Weights of a small self-supervised audio encoder (BEST-RQ): layers 16.
Rows from block 11, named by matrix and row number. Rows with one number belong to one neuron. Each number is 128 + 32 x the weight over the matrix's rms, rounded and kept within 0 to 255. All counts start at 0. Numbers have three digits each.
# fc1: MLP up (model.blocks.11.mlp.fc1.weight, 640x160), inputs 0-53
# fc2: MLP down (model.blocks.11.mlp.fc2.weight, 160x640, transposed), outputs 0-53
fc1.25:105121118071149137107047131159134162140211124186115138121132116132138107113112143143077155152101129137093108255170152118141214104097091117122118166128129132150058
fc2.25:181143170099152066102191074181106220154148185131105118153203119174174103166098156148073123143154105062165035204185097093097093158151120064125153129106077096120100
fc1.26:140113128137125113204154150150138116136151108142107137127085122144103125150111151115115079129098144177134145124101096089146154095096139110105082095103154142114100
fc2.26:146109112113107159131076156082159151131092112114135136122102138101150130077156130124166079172146140164133101068118134108141167120119171160118164090157155153092176
fc1.27:104070116103110114122183086185116113089114107073147142176129146139102146150174096084084121178106112096093118112133104108170160120120123098139103137134157131123090
fc2.27:092132141162160069128125181154171144129128139150079154156148097129123151151148159124123138127176074082146162133072077156048117127126135136132145130077127149126081
fc1.28:131130086088155089096145152110089177193141122079138134128148165096186071112135130099152126152146100102128109101151135109119137113183126142160116125131109123192095
fc2.28:185114101097133090086125124098150125181114181153113147126085123183139100146086118159138111166165111123150125166131148097108077119143093110102126142133127108074108
fc1.29:098128145127094141157212103166124102132118061124118124108138121081127092120102098134151178133069125129129192155127122103160115132127103094117114127184094077163147
fc2.29:081134131146138157121080103108137121153138152155090090136131107166051139121146140159141151102098095113098090140138109135125055037151151143166092183123145168109135
fc1.30:142129116117122142146132104143131086110171111123083110161151127114119092159135126131140140092038159142084150126105178156109157177185115120148147152155121117116104
fc2.30:124121059144136155080157112084123116159134128128139120127133094190158152068084148160109107130120158122119110103115154117122129033145145188100124135136111103110134
fc1.31:150099195130185083146133121102132110177171158144121175174089150096116159151104129160079133116087113137171145099170112123067131176083179143183118141158154089143140
fc2.31:086112068156147141133141126129131124134131077119141077109063209139146089101093096151189175143128111113098168124100130079121164083074162131072205095161111164115142
fc1.32:119125097099152149100147070171092168099115142094086143136158118205116142135170109116106164120153079143094141123097102140125138093148161122140102118130152073138114
fc2.32:114179084120101163069125108122101103075103104129126189077136167114113124142069123137062161129142108135166152118109133100123102136163107145155133119118137105178160
fc1.33:116137159159086123173103123169121151129185149121116138117127109131146092118112148155111095103133111145111106139153141151130147111076120150035105107104093182102113
fc2.33:139143110138115097088105082052057174138084164151132135113088168078134066151144112133132119074134159185168141107162142102133131148131150128167153126106166182117134
fc1.34:124130185128107098133122148135101063129198061117158101109175143138150115160114127169076142123040189134087131109122131168108133100109106171093156171119101150102143
fc2.34:089126084104088152125122123110100162162082192177094125196112140108096149134141106106149147201177080137155097112112116141161109105144102125173181143119166100178134
fc1.35:118184094095129113115131118163117108138112084077155112126097184167157114143153099121069113137174110142104188138169162198111115139123093142069152145140092151151122
fc2.35:062071160103156084083160125115128169104154123121114161158104112147042135138131104119125045106137148164081104121125155127174171134114083075193157090185139169085161
fc1.36:128160115102166169147148138174119135113148173138163138151118125122144147150150118095080140093122122095165124099123163177119172134151142137121158163144133151126130
fc2.36:165114130099133148097111167091110142123140152101128098136122205156158135093146126119118143120139097140119156147178136129191115147113097114127135120129149192100092
fc1.37:177171140092041140116130146094141105167166181144124146158184092159133145130115086154064191115086124184149114155130128119128216105115141142114038118129134092095103
fc2.37:094081135147128165153157161100141108081090135097086098200145114172223090177064096118123148115154119114101086136143135149145123109062106159162089094164150094126096
fc1.38:195146050138143148136125108110097140077103145106144163084103115125095169136100134089107151052130160112057062180120130072113084114091113108166151107122104149120097
fc2.38:138100134130091145143123112169184098118146145164160124140216129153071123139119137104163111114074137135125079102157185129142096153078146103123115086102148149124115
fc1.39:173107150104169067137066152166055128078145120159235186184143101113100117117129072083160108144112155140148124156098139122058112128134130125107103147038042116179124
fc2.39:151085073102155128089078093059157130181095173077139111125112144164139132149158094110085147057089167115127116089166106075149147142122132121142160099119103148088126
fc1.40:084118114098105109190153123131125088081123117149187178125154165123125127133112096118119074180078145146144170171133145143100143049150123076139070120151121100118132
fc2.40:179115125132131147127129099138125119116138091120120153141120105164155114085063120116137087096153145129129118142115149147121142155151124141117153113084166134119107
fc1.41:104085016129156132172138102123047124151124107151149118129130188177093154119118079166126117157073105139177136120145173104132110073133110181137099211134142120083122
fc2.41:168112135117167116128128124159148081157168112144128072148104100099114091168180138091184127158165108176154121105137144118114095146162131123157126143100136197125165
fc1.42:100120133118131120159123116084098149087111198105208117160137127114159141213128188126153163185111140113146198063116111191144138175095132128145110122149131135181143
fc2.42:137144144141177116106178100103133147165123123149104111108151114124115114124151126176138091096111138101164147176132139061136170107168141115118163080098121188102101
fc1.43:073101110131119161083170109149089121096174085190113140107146154079148128169161141131159114161108146217113135113185127098110072090169086084156071148146099139145143
fc2.43:088132126125064090126109101150170143148151140139105117129115145121124149180092068095164132146120117108089210110098123165218140114107090126090164133122112160078140
fc1.44:132122129128109110175165168124147126139098112130162152164146145090143151104089122079083138176126062123164116117125150118139165079154101123078114116128166156164117
fc2.44:069074072152154068105146133200143124087150104135120122112166173169085130115122098150194121128094176115142143090098128153144153144101145154097104069087145126139144
fc1.45:132077109072105116112146090046064115169143118172123114186136127101132135131177086144131122147122162156149135139166126157126152144088094141013125157168126139109095
fc2.45:121114136121109146141168163147084114107116158146115162172132095130137113121129115116118151100178040173200128121130091119146147113109090105092158150094093103104143
fc1.46:095134140122117163128145158052144091093104141155118203131146142105125108135112113161107098084109131151154114156134142091125128066134181100118151080154135135115109
fc2.46:104130104161178099108167150170104087122125124115164074108146139089177171087122151095095105132133152156119129140130143147152139150090148131070103132134156120117147
fc1.47:139154186145111082113114134106119095156145184174134143186147172127081137102156107138146162096112131102156088083113103154161125151083122170124165149092147086148181
fc2.47:096150125125140095152138078101119109064140116151160136128082140152083126160093126113118129159172151114062074131138106135118101127102123149087131160097137082108121
fc1.48:169137207141134066114107180116105121144103181161100132124161156148082168158115089107090106143075069114144156055106193128182221126150116159139137096138138175097079
fc2.48:089174119161096187140135099123111144136121057177126072108150174084146097097092166149148119092124184116185202172125165138167135062087122114096124138110142097119143
fc1.49:082078107125136171101080147165180138114150150141096125077083128143093108161139181200093146134104133135108159113122131126144151114132184126164099129138136113121136
fc2.49:110152147132165112151168084116083137119152088183128119101129084147140127122098140071135157083077114180147138174102098109109146126117084117141126164137146103177126
fc1.50:116184132130168149161135157101116115123109160152167051128081106105189160148149095126172109164112128098082124162170172171115157097182157145122115109127168255087166
fc2.50:121186135123187068098166121161159107169195127172146151144084136129111115143170101077111107176143178172106120160122127157064178148106144142178107109168115138129136
fc1.51:112131087143108126140191163140196079139138120174123166146089130123063132112154097079161110171134148127072076071154135137160186119111117130135144103168108150169159
fc2.51:174126186104116144149131109117105074165140096118126121088089154148132066097116151110063114063230088124071119109110087156103170135181179113174130082102133134128096
fc1.52:135168114134160148111092139134194056157134166122106104137094094138164073054184170091156100121110145132163142103132149087180108106156073138142156142149126074131117
fc2.52:207169181160115095095165125100116140116106150108088160145198104140108106146107102100125116150146134101110156161152058139150169120081074115126144097039150171096127
fc1.53:148165141123186094131175139106178173213086102195119137182090143196142164132144145090105139157116176129133152159119064058136165129066194129149127057118058167175125
fc2.53:148129143107180127083191112116144113084162115143158173133121207109160083099094095134139150133107128170155151142140182121118135143137147141127163135119181079153098
fc1.54:135144121095118150057086114135089133107155074158101203145111153140144117104169126104133118145141213128112098121115080081143136102148106137076217138166147112163105
fc2.54:116125144112089092144156136163156090166087148063140124162142146124172121148119158118091097147160134156081088104191145071128153112201091058107183146155161104150171
fc1.55:108161140110154112124110116090082153081118139145152183131117138142122163177157098110156121169118145097087136167172142150129171122231183080140146186170144167192087
fc2.55:098084120114095158123141112146125159121102055083096178082080055167142121143096146152094136159144125237065115137108128126107116120144063061171164105082140149132099
fc1.56:129124149119111207127145152163124124125174117167131112198160118159173189061204130169132145142193115131167119096121201128089164168159154100128144116174158162121077
fc2.56:144182136128118117143086076135137132124149140120074158152162161124090117143059124107122090155082135125156092150132092168083135090080108204047098124166124075134138
fc1.57:150123150166089103107197117153105133110150134177133144097134137131156127127135083112106166101073124077100109143073083147054134170129177132152134145097109092129139
fc2.57:143178115174085172113137117138163099129149101109152142149113113148166137157118091157099154131199130164106113080091078132112116200165162144091165124117118075144157
fc1.58:150167129168143086105105119147078143118122124106133137127153145104108114139164135135157144197109052148138127101130103141143129105122082176092090169138159108139126
fc2.58:152099154111111147133093154121091129132134129138102097135152146103113110104062129106146155120120126153103144121133160154109081131171090134136137162046132102140060
fc1.59:143129150194140090121083170149131117244166124101132100111131107107115109152082119156193123138171112155180151135136167100089128093040123175115108107184120145118118
fc2.59:101167058096098120169082133096118127113121186074133085085118064094105181107130163114101129122102171106179055145097107089148066124147157161074141108120158091103168
fc1.60:168132077144076087122129143105118092142153128138131173130103146146112141157108090113106151087115042183071090104153168164150096118222153118124134140202119131085109
fc2.60:136144074111151075142135101136096095123104099178115088118084138128078118116130135152200109139143169121078187156191110134165118088148071147101103175085155138122156
fc1.61:157158063095138123143115145149084147113164123128128124160153140153133113134134180177133122134111154131110153126100122153111181132106167075190126097172150116107124
fc2.61:101108151180095163132154122141167113151130129143106154184127083118102182188134118097096185139115053096178132108104123162120093090112131096142111154102060116141136
fc1.62:090161088081060132078110166063130110170109148155164150103126112129112082131156153141103136204141104136107137150164104093108127074204059138133137113161160130127161
fc2.62:128107120116089042155135104145151132146120125129095164117102125115125105095140106094143143106148129176143079125125148146166083128113124152072142163064165148110163
fc1.63:133118177118119097042164127125178112087153126199139178109065115176115126143162091127078156112110095093082117123149103194155141106116110098132082153139086111148113
fc2.63:094091110104098123167139206110141137124135094102101082117101142111146125129108134152162112099150096175118072179062162133118183105130127136158119100131096156069072
fc1.64:134149202121156152119121131117161084124178029149093133152115152087156090104142166100054111140082075150169150168179166098119151155117131128147137151094162184098178
fc2.64:127141174145126108137126095080142115204176137167131158076058164094078166114105162145131071100112120099144171134104097105139154154159098141141143137128127182128140
fc1.65:168113156145177096102178127110164163077190168091114077131182079150138097135101116119145124149076124132208158135116130134157173166143167183162165201173136121184112
fc2.65:132056101150177148181145124152058094139106141161103148119188134090091105153143131153168107159087142125119082157153166099140163181113080157139176125134094177079113
fc1.66:111143156077150082136138142126102187102119098111173147159123197176129120126066119122133150152123044195164103112177130112070139152087126124074116164146140194084137
fc2.66:200092098171043126099157088116128076059149095187122148151139141134085116138076147162075158084176146048106119165118104135114127146106109159174112090160123102107081
fc1.67:138112145145106117118124186083080084147148157106126154140095154096108111121096135115149090101114082141103152109178110058166117172176136134128155132129175143119126
fc2.67:128154111131124152109126144092141183144103149147113155111182105118102149154156128118138189176110110130097148113092173181083125101111126152142124170099169071150154
fc1.68:104154094062136180084129168160135142132145118119125158122161092141068123118185104112114107081118149069144124128138103163102132146147106156140159133159128140134163
fc2.68:114152101117126139112122160096140176132098159153093147111135174122104183138133162096175101166130082151084141134078127119140168073125095147146147165130116096128157
fc1.69:159160154113148136094107183135117122146092145111146141132140148121099165088134117075138146157124145082104116140105128144135148132138203114106101114125083151151120
fc2.69:153141158139146107157140114111094108107121105123110094126102093137140115132130104117138123161177095132177120211119055086135135110125094077121089101107126149142184
fc1.70:108091086091134079110071134124111105088183128105104129113125151133099084088144103133111158133079138126077104102106170113153175133139129054114106173127070100172110
fc2.70:084158123199151128091150093158076128159098090101135171102101113173090133149136100160112100114159171138079166148162125134183061134127124114130110113100147160122130
fc1.71:183166100124073158095107187107117144092163119060126176167175097106120132074161150139104131163177130144160125097171096087150130089117098129169120141119135105102119
fc2.71:171124119164140168096040144118161162106126103146114145093105126110173130127085089096133123147135104171151089114087131135119106140125154124121179150082078164119205
fc1.72:082098141164102191102140116121174120187131105138139179120113123208154071114109124146137117068099054131080132129061072095094172161171103091131153118107150073155116
fc2.72:156130172091157181185108148106169105114131071163161174119151164130074075112140072126109155096116052152153128136077161082120118130031107167102111147125139138143143
fc1.73:069064119153129072134127118094084199117089135100168119233135139123142126117167141134105079111072093131179139154099108103180136154121048099096072224131153120134078
fc2.73:147113089155104086121093139150145119205101078209130092139111190143100123129117101120140125148120097159111130119112149133172127086128095103141088115104110118130122
fc1.74:117125121131094117124102126070124159133151097112115073164126195103140118206124111088133143105082100081163044127116126126147137122128175117136123180153089111141124
fc2.74:138137139135150091177109115114140103120112104134157129109103095165140163133045108164131117138103061115197157097080212095143146156166045140121110102129132122140141
fc1.75:141105162124166088133140144130139121130128111157147203169142126140091142133128110141170086143125153145125149145074109117145113160132089121130138145122182091127097
fc2.75:114102142148134124103162123132128141159124155136100121164140126197133138088150135124101109136134096102129041141211123167158177117122120187142090124177118103191120
fc1.76:065140091103135115113125092119121182159204097161160137158077102190129152167161180088140073108130138095119162167173146049125116147119117070157176132129128135194123
fc2.76:149152125153183121133102169120124060129122110127107085118114145117210150136176151120165141154125094139126140138081132151093165153127133140104127075087152089114129
fc1.77:127110162103088096102119137179132085127158146141182138134137153125161150126157098153168108169134168142118110183145105101111148104153122144085090123087122078126115
fc2.77:120098148140161123158086078146169119146147145124138138069135167123143123167161124122083130124151054178126153098138072044130159158153120135087113144133099043178137
fc1.78:119105149108247066139129145070126044174118090156141117140181091170112164088124118083072095213148143181143099102152092098144112112153093087137144157092117102144124
fc2.78:161118167148116130106166142053067144121171158114157174149198097142097130121167108058178149134121152169160217081148106115126147128087151169130104145122198168105144
fc1.79:129113130075127061056142147146110164141112096118114165152119091193143139110140168121134154118121127106128134188115107169167116103125137115148149109132057167119128
fc2.79:128135138138128146124076103089169162096118158103136142151163140147192110156135107158118105164165164134134180110103081103104097133119165121094151129087175125153141
fc1.80:133069111121139166088116111081145098102159125137174167126130161109110123160185081126146149172101178152125122120119140136104122089105082170139138122145076113044151
fc2.80:138102243094141187139101147118132141134149103164129135117119142173164123091084124120116122052146124092108133139122158122112173170125128118129233104147079152152122
fc1.81:144083107129223125109155105184149120126100119165132164122139093143091092122147150130073103152139151102150110152119151127142179152094109064091105187140125206121148
fc2.81:113087102136038130169169083082171111135123154130117100137120150143138137193095133149102074112119125098078175146101120171098067179139163158154142157150109119077123
fc1.82:122118100125060137115068139122149149096107120154111142198133141089184173199090116149152099085123168135088115215168165126146162145151162146155136109072081135152112
fc2.82:133162116139149125118195084106049134209117093139206121088146110156124163124149123125126129151101058118129085098097128138090092146121133086141095153123197103145115
fc1.83:102095081125134074156087144136123143087178107137154166199168094198078137133130162137140110164068140122138100181118112098107104130132088124112094105109087124102206
fc2.83:167166166139137122127115093114139107167138070140123087097069150105159132121096152121133126100105178106139140149117145105114175136097126123146138104104202111113136
fc1.84:110166147122188155179055114133076157187165130104110151115123161167110113112126139154125188083120104159211079144099116152105143168087113156101084108124161114109115
fc2.84:161104123179089092145124179164121120081110132097144101089110154120131170163073124141138175145136134193115102195131170082070067163092135172116105106127164105031140
fc1.85:119133093132128108094136149103127164166142087121149142118125160150164094110172141109067088112169137161136105133109097121110106162173098099170152176111152147164093
fc2.85:119144118193152102144159142153139096174098144039160087110100121090128123171064179187163135130174155055137134116136104096119064154089129129090134091133128098117126
fc1.86:072148112173088115073148116137172114154137099167168171123110141162132156132210137141118121118069157088108128108085106095167127144115093168118133104085108131149157
fc2.86:109077130107151101117089159114145145095076104120077176149151148079155085119071107171139165076119103124173141210135120152176138120140171118149102116098046102101176
fc1.87:089125094114089081074183123093160048142153052186125118115114172166143164130141121094115161125182100100143149155199083097140105162114102164106179134120082086130121
fc2.87:140054138113077133049124133167128161094180062118103113094086134141091131154089160163137130117155112112143080162122146130126134060155083069129130181108088127110118
fc1.88:192136075118116099111161109169134126128134193070090119139180144093142062146078137110107101091175154131102138139132155065101133088114190164123144084113140161135089
fc2.88:095128168151074189112111120158146141176123124145137149113097116069120181080131142177076103197149139184112118075157091125090104148137146115094104069059127102157145
fc1.89:100141129132149111124123120116106152097118058140127175100110165095143115129109098141159155151138151157149131086092150179105106095145139152129148094103156104160125
fc2.89:109108081142075118168182136093139115159100151147093118174096089129137144110159129083093158174199120119117157157194139131126090111136074134134080086194097128165081
fc1.90:135086092143184131110112163126175117112184139066117122141116145114152093160173145123114154126142172136100156064150174124102123137150083123126205152172142152101160
fc2.90:140155090138128106161159114128129179118095132107189140069074112127138142095124136166181085108175154142186180105194115103048132122148103119101120173126106196118119
fc1.91:102117131103114145166056152148183123157094076151118141156178172155088105119071126147107118127152169141162138151150116116148119114112175130181086124135126165157108
fc2.91:112164129134116043123090133097124111084117127125163090121137179104091133083155118174111161141162162087106147087111120115142142131135134118138145149114086127147065
fc1.92:119143093096148169117167129152129056172084088089121157118128129156108119099091119145117188138127168097074094138189111168155131119107097112125166126090104128134144
fc2.92:108124148121070164074101152057164165140095128168098079131190153160111136124055120115137117134130132167121099172116186131091103126109133114102089101136135154137124
fc1.93:169156124108114166119116131130147135137144093145108119139108149161127135086178126117151103157140051138101108140105100130186147104144161113161073092126208140152137
fc2.93:113114159081171097153131123114130133160122118112115148092167150171193165146139141092149163146158075137123122065110142103057163175120142114086134154167142085148095
fc1.94:132150106078177096129085111142170075139138182159092084131106134124142066066124154098121134120124152078126112105114224177192127147077144142163152136144052139099233
fc2.94:106103046111154151150083101103085144090029086119176146136100093147130091099098150143170086175131107157255143067130118131132118134134116112115100155153102112122123
fc1.95:140175107138074114123144120092159105142169140131088112174075134132105120139126075076078140144143129154081106146128111117091164194096145144099104079164134130118156
fc2.95:124080083130132170140090145132075138189122147106121164129109139168149113138162145156140095126168160068128138091046127090162107119108138118176125198053153074147083
fc1.96:172151128105118113137100139086095138084071044143092127154124172111142076116122153085123116146163138082084158155138114088122153163168072105071130113218145145170087
fc2.96:132074129105138165141102109141057136134118159139101110177106139046098127130124182115091144138112054105095100081092142137152118099131110151118156100109117161099123
fc1.97:123170107127123142124074135086143162159188146071078132147120127129184096132148120174188164175197129162115105202070137080151145094139116119081102111091141125197087
fc2.97:173110043151114165111116111080144185081135131146110077169138162116130138100102121154071169113164139152105159131075171167146077104158140077120149094108081125141131
fc1.98:089121164161167097120159128144142160207157148132118152166125095135128134152150099155125104130049081106166152142151129150074148109121136128060182073169112115167094
fc2.98:121203122099129100094123100115105172164110143154241156113147183080141136059117160114069105148077150075130121057078141123145120103116153169176131138150121148097086
fc1.99:124139152134214124193155117151176131100166131134113098171142140169177082132129104155181128141158087072165133201114097139137178098175140093144130159086114093093061
fc2.99:105099147145071134144112090078141086121107136140108147142118129165135146125101120108146084126154134150176105145145105114135117101147106163169133109119095100097149
fc1.100:108084099079158101143157076133094111123118060141150156120086076050081111155085146116091129154133175093089125124092099111162172141116107153104115157164125123121137
fc2.100:109131172104153111114148087103118151108125143057121137085163154127185118107050147108132130090133073043139141172068087070132095156101138108091099140071132159073112
fc1.101:062135103078149149119106154172111154142132108137092112108147149086147134111119130109124147165146123076098083123069108140090137128109131072085139141225109093156139
fc2.101:131141125124127073130128147100091069164144126150186102090103105084104157133085082121084102104185187106106132145113144090154163170114165120160110105161118093108044
fc1.102:077132107123123135119112185136129130123114165145113153129102096115124129143154122072077124105120075223089105125124121121119146156145079115154130119071076148173121
fc2.102:185089094093177091206150192098121115160134149091084143166142146130057131061072131120114060104149141155192145118118126129129137142148174137154139095182085214141088
fc1.103:192107167111097088123113149176136131101210170093121114118143195127168155102092136143115129142150154145147137159171082126148095056178087109100160066185134107133138
fc2.103:093098091184102114096164180146140086123118078130114167078104124051082077120096124123144117114112073087181090090129191109122175159154155138082134091143185159118157
fc1.104:143062077158056091099189122147123141187129144151179184056164158121168120082161098121149117108152130075120123149135161088138093127107141128142129153122181083144147
fc2.104:115119130091109110135202171134152103144155139163127160083137118204186090149053157164141124076170135145118126092128123165110125103126090140066089149116146129135111
fc1.105:183123147130097170132133201121164127155110074147110166159106120145069122188199108142160082153100146078106122178146146167150141189163190119130137128095188187112105
fc2.105:084205124114159099103148122109066141116137085114089140096135158147140129108116158171168155086086163160136172092101067099168125144116074164115115129120147079085164
fc1.106:173115148133085104080201153122139125095165195150135107078109102175129191167154121119168081096040154094073154113234109106151144083117131148125145138091176142111130
fc2.106:131159135126128097114107156128174124118176109114154148095162114099117058214122129179091094113106125097165154124117166170107146116071167187108115136115104110063150
fc1.107:124089161173139133102143124117155158202157158170085155129140100110105160094125093075078100161149160134146080095124125069088172142110132118126077121108125123083139
fc2.107:136071115119124075163113114160095117129132188095131138148095100160109152116125153143142142152157118120132188154100143097195057110156054144119131079119169136196078
fc1.108:110114159114072165154134176147172144126092061112174097108192068142120155150091088082094112137136160140102067100196116056156130147152107150094188167143136099098135
fc2.108:174085111154123103153114166151075080169093143110157126069101138123119179090171114099145181108141112128128158125117137144098084137118140102168132131171072152123157
fc1.109:143171135140137122075102136122128141088147055179105128053092127113202102142111108154156167140089146182127075180134144105137200143125103119105152171180138132119088
fc2.109:092129085144106142145135105168191102118089130128168138114146070140104112098131158117135137162127163118130102090136129136086141129096166074135135173145093122109117
fc1.110:101164114158149173139112157094075121108119199083147108150153094139142086165129133137078047165157101137156072164089137126161116110111123044157092127131106090102120
fc2.110:181140130149102135134182131098134154111127105140143151102123110078158178089149054129127156138145174093119145104154108137099084121150136168181117082118109104127103
fc1.111:157091076124143163115123118179090131126123169137090079095110131102111129169169123134208105103155113175082118128170105117089153164116107116154111126133074095164137
fc2.111:120047127145136074121142185107104187159135090144115111117107055139138088137063132128133102118170121050125100171119098133094092137087085084058168196151086099129152
fc1.112:161134179105103132120161121111153114159116150157119112106146142161144127093119152156114120139153135185071141107123186106119204105093170126159120092129210145131117
fc2.112:190155160132110123130081145141181085101106145092126178098094134193124130091108095128121094142092117149132105133150131122105126087109118141115129151103121143136187
fc1.113:096137130129083088151118160192115143157135143168101183147116160173129110136156143168135177082068101131108137107147054162180158110100091146086172114165125106125132
fc2.113:130189136090115167098102101173104108122103137129082109201113094131110109122106115163152111092126121147141133173160100132185131154079133181156061117161124122137123
fc1.114:141114136088113088134124126173171103135159161141198139069191089092102105200154103089083114185128151136126128111119131104162145127115154130150152156163126144102125
fc2.114:125104131179098089171121074135119132203097171138112141105149120131111124152085118158098169130177121190075136154123162147152162172090123108165175113093135094143156
fc1.115:081168156177084149130169085104123113151139146125097154160111116173135158180133139118176123151162117116088125136092153098160158101134145146129186097137151164172146
fc2.115:197117110092138144136159076125118139125101138132067142116078107105139090035146118122110100150105130186146131176116117124126171190161052081171166067200100136199136
fc1.116:106126121168149105098132100113183150155128156150139131118120146119114140136125084115169124161150167096166127160119122113106165092118100156159182145105119060067113
fc2.116:082117112122124181138093141125106117166129101060145162112131103158112118085101186155169117118132150089094119186139181112147130153134149072221132106191188117162153
fc1.117:121160167157063092170126120101112197135156121132154162101074133192174141116135152132153079082090128105092173105152191119141169104129116179106159119183110138158075
fc2.117:145111132156150072164142153125107129120094092059148128156130123102105142154155147104112095152112136095125183135069114147147113105117127080169075149156125142139106
fc1.118:092135120111149130143110140192127129149095082145132143089119113118101177112088130090124136147134110105093158148133105116143133161173165112134117135122126096098123
fc2.118:118074180104089139091172153142135152104179163097137134223179140100188106122133109111105128158087160161151195062077170099175151101149128144116217166124132124193137
fc1.119:117099134076176172105119121098144144137137116165169135130137041121107137096066154082134174094118125146127140140099126102106117151132253170140177085146122141101087
fc2.119:144137106144153161126107119121054120166135135136097149122110145096153154099150132148137156128099080127142140113152094147100119188177131081157104191093135112109176
fc1.120:115136107106113225163144142152064068133198120141158115142115168148122119139133127158160078151184098130157095110134145107149163107132138104150122127130125094157136
fc2.120:158112233172089105137107176081104125059119196075097156133156088119114111125150122136149108152160099104116092107132072084160158148178118135181140112120151045133133
fc1.121:096083151148156114080191136120127084114187120119168123134146073096122131140170143126120117211147148144119103139120159077048134155101180195181129107079163137109102
fc2.121:145162100109089205175163178128076126125158115090163133138145111106083178072167108145133041139134113134187218168178131105120087164122173156166190134190083089069115
fc1.122:101128167132137128133133149113154071080190129195104182168142121104141125123159135120113111135117151115146138099123136131126161105158160066103094156121098126062136
fc2.122:207131120092079144150147063116135099152153098159171101118092194124101096103125134135083077113078162176124136137067089078137051131187117126151116132139146072076113
fc1.123:134153108180165079138071052132121124132128120096144088166165136138143124121184104097119107198157092109187163135065114090088154115095126123119117090106128208156075
fc2.123:090116162128121172192117193142103200142138076160111185061164087056196174121104151138121058112133188149101151158135153137102135080112119134118119106116130122161146
fc1.124:129134093103146164083151058172139126114168153159097149183119038105151046172119105063089104051165162104134128127135117142104074094142139105140157148155121139118122
fc2.124:116127124210134193164144115150099167162139081128175175071108103133088108136140190106179142137069115189161111132156113129134157134106162122139087121179120077166169
fc1.125:147160078132127090150109147102158185110110125115081160166091126129144173132131069174106070174125101118113115185143127073142130117163080127142118129118184140113124
fc2.125:139123134124147158122175067148127106131102138106106102147182139198136145123173117159142125125147116118128127134108155124121158137126171175179145144140139177125187
fc1.126:206142129100140146117148125103131079129172102100157139149062182116152103143135176214179089116158087169152127129104101114116117116088122111144112109134139088116127
fc2.126:141142146123132099105090156097111185136112113166106099119157138116152104126147121159154120135127156076159168104166127151130117155109133109139152099177130158150111
fc1.127:093130130094086146131160127106157107166114136083132099105119154118192134151148066132124146154175121101091106119126100067161101114134159165118140139102095143125080
fc2.127:115124130178135158161148098199149177121092124134057119190141183112104073108131133091132137085211140124087127137104109125166139060122184162108179087110102147114130
fc1.128:140192160133148067136071127151115087121087119167156125180135150096150180120134109116120155089075136118131081102079070132119059113049108093116136099086162144163093
fc2.128:165099140108100041135097138080067130124127111148148148131137145131105102127113109131126145186093111150105067071121126114079111160079148171143078146136128112062117
fc1.129:116152178127105121140174130139098127135076145142129148135080150167089155137141157116118117113112125159142147101124115125076163119153092163111103155159114103127159
fc2.129:123131168137142070168132135100150124133119147094111136156122157143094115132112146131117076133102082144137137155147169142142202161090110123176142125106109131106091
fc1.130:097145110143121104157129164185153108182084168137124167097101105131113078152167120111132137092110149078141064150155110130149120087106149196120131091135166076123113
fc2.130:169121118155118095122141106097100140130177118113151143151131098139096125114163093137125144143136129168086111126154152100133113138085132072123140130103165122085111
fc1.131:108112128121154223126108149120065112151165105156094080146172157077106128166187144106080167099103112106125158122191155102138120103146128152081174125095086156140086
fc2.131:112104162130181130126110128098142153103144159081115061146158132082205101107124081118152131138141082098095118093112170111147138149169112111082103106093112193153139
fc1.132:117079122151147115122156072147077146114125146162124135118175132137131141067114114120145119130116169126158133175130167111126121099143163096093167092182110156065100
fc2.132:111125093150167138098127073121070199131119117130165132156161177100165098165139075192126170098143161131106141131130088119172093139114140146135095144146119150144103
fc1.133:181161098122130132156130174104130138117101035111180111198138153135149115150123099131164094130119167178136132181145136088132155159148114120183128142124170089086172
fc2.133:080118150095105149116113129129188152097178163124120147113174135112086092075142104120141111205106073133131081045084083113156151157142200135090150122090113138098080
fc1.134:104144119113185099154104176125149120083140146083085156151142163124100168129220150114104090106156100162131094088080083166086113140081135118104155146101151124135098
fc2.134:155107069105096129168164144140111157118100133168046177160072106173059118151124072111105098161134101094069092118152158140154139131179143186088133177137099163135155
fc1.135:113051107158092140092131129160144091104123090144081089178053154183112098119178109107112181105126165125135153151174081138097133124140192159168135057148068173100103
fc2.135:117059136116167106132105126125135107108112163118161134096178102132126117173073177216123101155166176107122138110127116117127057189132119142157138101134174170171141
fc1.136:170058118124116136096063089127096163141204152188157093182230136133139149163118076101126117171115112181128137142090109138113171109175067103151163115152096126181108
fc2.136:184104163086135143084141151148140131148175162097188079106163088115097128107129157095131119028140142158140140118141167142185107124131124106085080143158185095156088
fc1.137:146119107086143153071115105161116068201091121135123136033126107126116105137096108119067104137111174086101133105158114161129092103185129166093114127120092098151146
fc2.137:089127186156149129105150115115148126155169201097098089150114151169149078110164071143148202108166102128167167171088139150115146100135074067142143071157132092085149